From a checkpoint of a small autoregressive pixel model.
Model: 4.08M parameters, 20-pixel images, width 256, layers 6, norm layernorm.
Training: muon at rate 0.0088, 11700 steps, batches of 128.
Data: trained on photos of arthropod specimens (BIOSCAN-5M), 97500 training examples, 15.4 epochs.
Rows from block 3 of a small autoregressive pixel model, named by matrix and row number. Rows with one number belong to one neuron. Each number is 500 + 40 x the weight over its row's rms, rounded and kept within 0 to 999. All counts start at 0. Numbers have three digits each. After the name is the row's rms in percent of the matrix's.
After each neuron's rows are labels from the 100 images, of 14976, where the neuron reaches its highest value: "top examples" is what is common among them. Only what is clearly more common there than usual is listed. The data: photos of arthropod specimens (BIOSCAN-5M). In brackets: how many of the 100, against the usual share in percent.
# fc1: MLP up (model.blocks.3.mlp.fc1.weight, 768x256), inputs 0-127
# fc2: MLP down (model.blocks.3.mlp.fc2.weight, 256x768, transposed), outputs 0-127

fc1.260 093:518525520490569493498470513549524452596491491517487461443493521531568438539527569556491552425519534412546550483491491557491514481538491475498561529558492524550488473510464498471521583500539557493523481451537512493470487496451454571503543455466489514457510507517509519469483509492518489456442535473436438520501553454438550496506595522496464497472502548532508477494508511492582483440469
fc2.260 090:557521472452453534528500480434508518494546484452523432503519538506488478504522431545460456556496526567527469455490480488533561444502570533493474576537470535521437417535509522484466462508539556500475452562584493458454609549433486465493420503484443460534550449444538546492549505438464485472517508491500506522487559537532495482477454487498537500525548417481492504518533438522462573533462
top examples: order Coleoptera (42 vs 16.8)

fc1.522 099:460467430494502521454553504511461464486505498520550467458452512515480517556469524560507520568487503507556562494522481514526484450498527527487489566551425533478507453547492529557488515551585437551530584543447509475389519588479543432496623494452545529588525507494447523427502500485447462577489466459525562522486529487534499452520534499569511479455586521512487550505459533515494517506487
fc2.522 095:494460496491501577548367541564543479512404477434514458453458461477491534502512509463467525520556585508437467578481475493523484498412503532592503538452518462461468484485541466605523510498499480476484481579493540515469520534472509513488541510495451526420495521482528531469546486548513489497519551520488490528557510508519490532536452537464474509537429565474476473529544542502445559539447
top examples: order Hymenoptera (41 vs 20.5)

fc1.305 100:497550455497539494454418482460482505456585504518479465488564565552481455537461530552554587492511560548479526438495496523559525513484546517559518461465464463483514525482480499495450448475524538441448509449508458481491419485442552508543541524513507482557511498494504477433457521451451486548537489502459385474525495476483485478544515571524475515516485468506460556524491484475540373472493
fc2.305 096:478469494472464478519544483493484394499433567523575514562496445398514561431495497520503564450563488503544494469512468494472471522549533477480504480531497471597531528495531439521521472487509533558508477496521540523526519482491444462549535488547517519406552508455500518487539546512498551512492524512458470468504466536508497534506489483538504433465453418413546503428571444542457504450434
top examples: order Lepidoptera (25 vs 7.3)

fc1.641 091:611501454443443512485556522532482526468498429550468476499471487452480408556467518608441527527508501534479419494465502473496560499536534555549542505501486483480496486474525551534585483521433506505400532539545489544505513480448547531483547488511438473521512454504444442502567522506512539507514543592435483489463461530451435442517400462508493496577457461514486463415528514507531486466486
fc2.641 091:506541470544467564497525479517519523461410536476541457467535533516505515434514534549534476441517528495454486524549525489495466475496539436527452493574486480549492472509514496450468492575507500519513499505475532421511453529474470481514459524425511465489445496483532530455446468435559504432549414505437485484430457504514485466519545503455556440524544461460445542521508414527493476494442
top examples: order Lepidoptera (26 vs 7.3)

fc1.111 094:528492552514517461480486580493530521557551503529582437509528406520519533426565529495556505503480485513500446528478440505522469465537471436428439499513405458450477533546511512533493533398508561505492472477572488513467552557471488527520519550469490562557521421554519493485554453515486522488489412480473524502526462550492449544487469461517500515495529522552496462476494460527538463470518
fc2.111 102:480531524494486538435553468467562533573487431521523450455560529449428479540503551427548488481434487492472494545578510524525458478505468538524575505577546562533517479512463452503549500514528422481497559587507496525484510441474448443433569475535494496474429500500482496569451524544538429527501565430502483466502539521492544461525510525498481470527530492453458495533506497439454543438565
top examples: order Lepidoptera (33 vs 7.3)

fc1.4 091:480522545468535551530440495531470586559558489440494489460561486487479494503467490461553483480480457488542523490497487536445504460471424531607494523492484442493445428478491497394587430546527517488432433538552551497507517515506507430530485498450576462542458527493447580493463501494476468542481508512481426511457444530572516521480632435463479543441474528507478416483555503551570505499471
fc2.4 092:492545500507516456483547513553556537455514549506473572506561498526536471564443569448505493484469493472436509550495455456517472544502419457513459475471498518471470505493484459483520449549503486437551512431470488536473430455461509426468460479476572494457498579442481482533451601501481472440549507530529517535537500553500548445539509415493534574568479489493486497572469403472420464435481
top examples: order Coleoptera (38 vs 16.8)

fc1.271 114:592463455445516526563559433591544607389469538496492461544536445499498484559560400471497465528419461415499475497496538515434450513522452497511422410537465486520456497459492504478468501490519496534475464460419548506506508504464516513497491531536463478517500518510482498450507462528445521507501519446463475508560536445558526449473505534511448468464428502533537510500533509442496478442531
fc2.271 101:424531545455527528425529547458579537520504502477533482462460519469460498547469513514507490545551485516562514436502548440485495443539527438452501536474497513507523467503539427430527476526515506518463466553457477553561551538511461548544468519489457482559514529447499455540426480488471552433498555429535462476507485476452490424508525548386547500484479514541445465537492569469484465449521
top examples: order Lepidoptera (29 vs 7.3)

fc1.707 098:470538508525492475520478526436442515500560543524514481497451459532482560531511483479510482467511502516522533510409514607491543540434519563489466468452481505474455518470487511520625502501477550469512473483522424554433472500553466481476439503495492506454519463514494564484508532474477422433534500497565472476595508493487545526524533492455445412521600506493438536475578496548505531426424
fc2.707 098:513478490490538555539526459514564534533501554478587545515536466493502474533552477504509510475415492471439457549482429436462468494485527421500492502473552512473538530563463529441480533574494502563468517501506533502503510440524545520540536555431482546573427550494478529443515561452465522573525469530511527509548531507539514495522540591560456525456430571490473505582499466451527532550555
top examples: order Lepidoptera (29 vs 7.3)

fc1.208 096:513503552432498524552419543474468464491522550453420470564545471443513556463535457469516462430534527511534548546505527468450519479545522378443509516531495458628484481476582476586565405533481438531532512528514409570510506561519502465495514534543539479519442522529510428471463537478506489508528572491513471488467500518498476490507499506548540568520464446541498506537452525516579482495453
fc2.208 092:462525458507433468478475516464446476515476456530526504474452510553508505521474516453489540480547548462522537449522443477579493519514447547494489468467540574528483564547543532433494532509535426462423525481500462437460480471494508445472541517571506536508464473580508516519537528493448488522552538520505490442527532591488438502453552501461508533498519469518517490511466477435442491535551
top examples: order Coleoptera (38 vs 16.8)