python train.py --arch="transformer_decoder" --model="autoregressive pixel model" --dataset="photos of arthropod specimens (BIOSCAN-5M)" --train_examples=97500 --image_size=20 --horizontal_flip=true --levels_per_channel=4 --vocab_size=65 --width=256 --layers=6 --norm="layernorm" --norm_position="pre" --activation="gelu" --mlp_ratio=3 --head_dim=32 --fused_qkv=true --bias="none" --qk_norm=true --parallel_block=false --inner_norm=false --drop_path=0.15 --positions="learned" --tie_embeddings=false --init="xavier_uniform" --residual_init="none" --optimizer="muon" --muon_scale="spectral" --lr=0.0088 --momentum=0.85 --nesterov=true --orthogonalizer="newton_schulz_5" --adamw_lr_other_params=0.0021 --grad_clip=5.0 --ema_decay=0.99 --steps=11700 --batch_size=128 --epochs=15.4 --lr_schedule="cosine" --final_lr_fraction=0.05 --warmup_steps=2340 --weight_decay=0.0 --adamw_weight_decay_other_params=0
Rows from block 2 of a small autoregressive pixel model, named by matrix and row number. Rows with one number belong to one neuron. Each number is 128 + 24 x the weight over its row's rms, rounded and kept within 0 to 255. All counts start at 0. After the name is the row's rms in percent of the matrix's.
After each neuron's rows are labels from the 100 images, of 14976, where the neuron reaches its highest value: "top examples" is what is common among them. Only what is clearly more common there than usual is listed. The data: photos of arthropod specimens (BIOSCAN-5M).
# fc1: MLP up (model.blocks.2.mlp.fc1.weight, 768x256), inputs 192-255
# fc2: MLP down (model.blocks.2.mlp.fc2.weight, 256x768, transposed), outputs 192-255

fc1.527 095 [104 113 110 109  97 128 124 111 141 103 116 127  78 136 171 171 117 124 119 115 106 117 134 119 165  93 113  59 110  79 169 159 121 106 136 159 112 133 124 120 177 110 174 143 149 141 133 149 100 156  99 113 145 146 142 110 161 147 143 144 150 165 163 162]
fc2.527 096 [152 157 116 148 117  67 127 133 171 138 156 110 129  95 111 148 150 155 125 112 179 177 103 102 115 126 153 111 142 155 105 153 146 136 122 102 151 130 168 158 145 126 138 112 153 104 136 137 140 127  88 100 114  87 113  96 134 147 152 123 141 125 166 111]
top examples: order Coleoptera

fc1.397 104 [148 125 152 147 152 125 175 104 150 147 112 118  90 115 168  82 121  91 127 156 139 169  86 153 115 112  99 127 121 113 136 137 139 106 121 142  88  81  95 126 129 116 118 149 164 135 137  90 122 121 127 146  88 109 117 150 101 156 114 144 119 153 163 113]
fc2.397 097 [119 132 115 117 161 137 143 134 154 130 130 142 118 150  90 144 131 181 115 133 148 117 126 148 131 136 151 151 119 184 111 153 114 116 131 103 115 133 124 153 162 117 144 114  91 129 140 110 144 126 139 111 109 127 138  78 108 109 164 120 164 153 102 154]
top examples: order Lepidoptera

fc1.694 091 [145 132 134 137 158  97 139 136 148 156 107  92 161 134 124 129 144 132 169 147 103 125 135 180  88 116 164 141 146 144  89 155 123  81 152 129 137 106 131 120 166  87 139 140 137 132 136 170 155 136 137  99  83 149 101 137 141 117 114 110 131 148  96 110]
fc2.694 096 [157 148 120 171 127 151 130 113 157 125 137 110  97 121 140 108 135 116 140 131 146  90 136 106 150 137 119 130 157 109 100  85 146 176 130 154 119 183 149 122 120 135 189 169 127 125 125 142 133 144  85 148 167  99 139 170 134 147 184 137  99 115 127 162]
top examples: order Coleoptera

fc1.46 090 [159  78 121 115 174 178 115 128 117 143 117  96 121 135 152 139 138 138 114 137 134  69 154 116 124  98 108 142 150 100 117 132 158 138 129 105 130 146 106 142 161 136 116 137 126 121 107 160 116 143 158  88 123 126 123 127 144  91 118 141 137 105 175 125]
fc2.46 097 [152 105 118 110 158 120  92 168 160  73 131 149 100 109 152 137 168 150 139 139 101 133 146 151 111 109 133  85 147 104 113 156  97  99 152 129 102 161 161 124 177 133 135  88 160 136 147 162 135 137 133  95  93 143 140 153  95 141 101 108  94 108  82 153]
top examples: order Coleoptera

fc1.583 105 [142 162 160 172 131 137  99 122  93  84 140  93 160 147 108 134 121 151 133 126 147 104 192 134 131 160 118 140 114 115 153  92  71 109 139 110  94  93 127 113 107 117 124 164 113 110 106 141 150 127 146 161 116 120 162 115 120 153 141  95 124 139 156 135]
fc2.583 100 [ 59 138 112  79 128 103 103  96 123 132 132 141 124 105  98 127 101 142 117 120 119 180 124  90 114  92 142 132 170 172  89 131 118 114 124 133  82 137 116 174  98 103 141 131 117 141 138  98 148 125 116 165 163 127 104 145 131 129 145 135 171  97  75 141]
top examples: order Coleoptera

fc1.263 100 [ 86  96 151 136  80 120 155 140 125 120 144 120  90 160 143 114 134  92 113 107 136 103 110 138 163 153 131  86 144 127 143 156 157 108 120 147 145 146 125  97 131 141 140 108 131 118 155 140 155 134 116 139 183 114 121 109 161 162 142 143 121 135 103 105]
fc2.263 097 [134 102 153  79  94  91  93 113 139 155 138 160 142 102  93 131 134 170 113 136 131 120 114 139  97 145 131 138  94 137 119  99 139 115 133 192  98 130 163 154 105 125 146 121 100 140  85  87 134 141 134 108 114 150 111  83 101 168  88 142  85 108 119 135]
top examples: order Coleoptera

fc1.343 089 [119  69 138 127 128 134 116 140 126 110 138 115 157 167 128 139 136  98 141 117 134 167 153  94 125 132 129 146  75 158 101 198 143 124 108 165 107 152 140 114 131 124 122 179 129 111 129 146 150  79 115 137 119  82 120 121 121 137 132 133 137 113  90 107]
fc2.343 093 [143 137 155 108  72 150  91  96 120 155 129 145  94 163  91  89 135 144 174 101 130  58 134 137 130  97 149 152 141 124 119 123 121 138 112 130 114 103 120 110 171 102 113 103 142 197 125 164 154 125 137 150 115 149 133 159 105 111 184 115 138 127 127 159]
top examples: order Coleoptera

fc1.691 103 [145 113 122  86 132 122 121 136  84  98 153 149 167 151 119 128 151 139  85 154 138 122 106 133 127 113 165 113 115 130 111 133 132 181 182 130 113 137 115 120 105 141 154 103 158 105  97 151 105 128 123 114  84  86 121 130 141 134 118 108 133 152 117 162]
fc2.691 098 [141 138 104 126 119  92 111 146 143 104 125 149 100 140 154 157 153 145 121 124 118 157 142 128 119 121 130 140 178 121 140 103 143 150 131 113  91 135 109 112  94 125 157 146  68 155 141 148 130 130 118 123 148  97 147 138 108 119 120 122  81 138 106 101]
top examples: order Coleoptera