Rows from block 2 of a small autoregressive pixel model, named by matrix and row number. Rows with one number belong to one neuron. Each number is 128 + 32 x the weight over its row's rms, rounded and kept within 0 to 255. All counts start at 0. Numbers have three digits each.
After each neuron's rows are labels from the 100 images, of 14976, where the neuron reaches its highest value: "responds to" is what is common among them. Only what is clearly more common there than usual is listed. The data: photos of arthropod specimens (BIOSCAN-5M).
# fc1: MLP up (model.blocks.2.mlp.fc1.weight, 768x256), inputs 64-127
# fc2: MLP down (model.blocks.2.mlp.fc2.weight, 256x768, transposed), outputs 64-127

fc1.26:172137117145124162128123138089155142126211108073100083136151140118119093138097189116174102152151225059139100132158151166048134084107133113135158183096123054144100085195162149089134075078155082
fc2.26:125151148081194083177119120153155166177144150137132158186169166128155133192107148156065122104094164162124115162084113152096080167077073151089129074143087132124131162076079125115083132180131177
responds to: order Hemiptera

fc1.496:101149128168109154135101115130127137120067184109104147171202129161113162189126140146108071126121150134170133151126119135129115142164073115095071144146074144110120111138097147067118106124111196
fc2.496:146140126094196106137081124205147174088139159127140108165108151137074069045128169123131115104128117160143126175077149098130146086087155135176138118110111110098096093137173113136066073083132085
responds to: order Lepidoptera

fc1.254:152137157098121147162132065111161136122120120123137121108177107151118057116100175136166186151145175124178102125040125105099157144097119178137096124129096102160098090122146117118077112197186107
fc2.254:077180091140080112122110122121122099091170130100054099177105117139098173112071095072136099106119140137140116143125170078107085159140112134121109144122192140132123174141139159127130097064133086
responds to: order Coleoptera

fc1.687:140104132079149115075154145134139108116180067158115110095113131068069125140134095181070164112099183158178132133152109101089028097146128096165160149142129091074105093138136147180114104081101095
fc2.687:113150124150081126111142152107147144178150138128162168224144120067114175132073091107120072121158142103167179109111127131111095130134061098120121119121123146158123148092106152128183138115165205
responds to: order Lepidoptera

fc1.7:097111150088042080109158118145092196203118089170156119113122086126079087094058088127136156127154139141120095159146148176121134078178120176087145207145127139124180093132159139121096208123110079
fc2.7:106178182061188155118109061172097091133128132115133210137114190084156165111081081141167085140121124089103155163172151171139150144094093116188099163125111058110056175119117147123165166158133150
responds to: order Lepidoptera

fc1.748:177228089095125153106127038095093202171132176117138106149157146172131103142127068152112156111127149152141132125159085116148156135178112162146111080131116083165182159110187141086114146136093096
fc2.748:085141139157124146080121155164078108101115127100145094122062105162126077178154116126105161131140105144120096175149202142102133171155104164082104173153061096112138155149089129138096195138126126
responds to: order Hemiptera

fc1.717:144079142020097182157143094113147106178125164174074089148130136122103135067138137152076123087109142136162138174123189129133102150086146160109129148160124145094145127143151095121127154127123144
fc2.717:163103086131172070095109171117150139091138172154154169153115107063178123173138064111133167079164110093092116151089080061113144106116133161135118184120157155121160124129118196126148152167149090
responds to: order Lepidoptera

fc1.90:072096161116143137109138120093085103092146188122111080067124110123133197115130137112127128131137102086123181124100098197126106089082180150101157104168123172081097066161107115131105112101136153
fc2.90:163104106104119107141070099160151112147081106102161120135086100141133129090080117083109072175150108151113131158092129074118099108149141093128082109128107123152139130098120109135172157164166168
responds to: order Hemiptera

fc1.423:182157125093155187215173116092150169108138134104152144064134128125130138165106159121185090105125129221151168166068096148125183114152128127110159126144151105099070096086119138128117163148083085
fc2.423:114133122139115133177111148121078164102161086118162110203136104143157110081123141157136128092152170105085073107135198090160148165096178130056180123070142148145128144126116090097105100093098152
responds to: order Hemiptera

fc1.148:126180135128088187074148126101149099142156067074099181093129144099157130126163208153105150132107101099073098141133105096097201145138149104168107093131119052093136181117108169137136168127130142
fc2.148:083167181151142166122128110123164153158140125162125098110142117141138136132157147136135141116121120099150116172134115119082077082115111141108169214104116103133181098201103134179155112103160103
responds to: order Coleoptera

fc1.77:108166119203146147091107116049144084100161054147080141120138100084144122134095131078121180075145135163112136063115102170131148145161113097135143111114138109069142114102147172126151111145127143
fc2.77:133166135130111152155140140142175090157105073142170082131116165082101191131118172098056100175090133097179128149151130083190157158083168115136091089159142090122103134122157150146100148146098170
responds to: order Hemiptera

fc1.6:111210082079087193093136217154117182108124201130137116119123123144102096167157112137083138154099078082126098075166147143072083104170104129131088120132123126117182096134191121103124201073111133
fc2.6:079157102067116113154085177178058127099090143164162070108189109145086096177082148137080172106176151099139142137145138116091112132142096053128141080111144152116100075178176139102164105097085127
responds to: order Lepidoptera

fc1.235:122171152145154135138169110167071156151112163175161161175114137077151128132111174172095123223141132114088112096086078103125116083146120110118180091117083117107113142152148132143128137177129121
fc2.235:087149114111087093116125119097156158144082151079140074102072171122150158113177126116065166119149112108104215103158132136104118139152121129142162115159171104112099154175159063147055155098117157
responds to: order Lepidoptera

fc1.447:082125135160170123156179075155148101108105130079089148084086146125086177172161117160133124191097127115129128155094178085126085112123097159134099115078070124152175088157118056115155164060070198
fc2.447:099117102096099154156083170104143098165152082096127137164092123159165166138103102088074174093148087109104115121108143081101141177062105061161184125204082199111153117138105144138116190150143087
responds to: order Hemiptera

fc1.86:101136069118108137109120140111102102106155130080192128110148125142145158152095084131128135149107109071170113138054059133114167177133143127125109124136092171229152090078130170131133121155107078
fc2.86:107149137172182115087130134128167146171120165122076135165099118158175098150128097166108098067118091128077050093087095109126130126080088145139168141194101138124136144137137140137171105100118100
responds to: order Diptera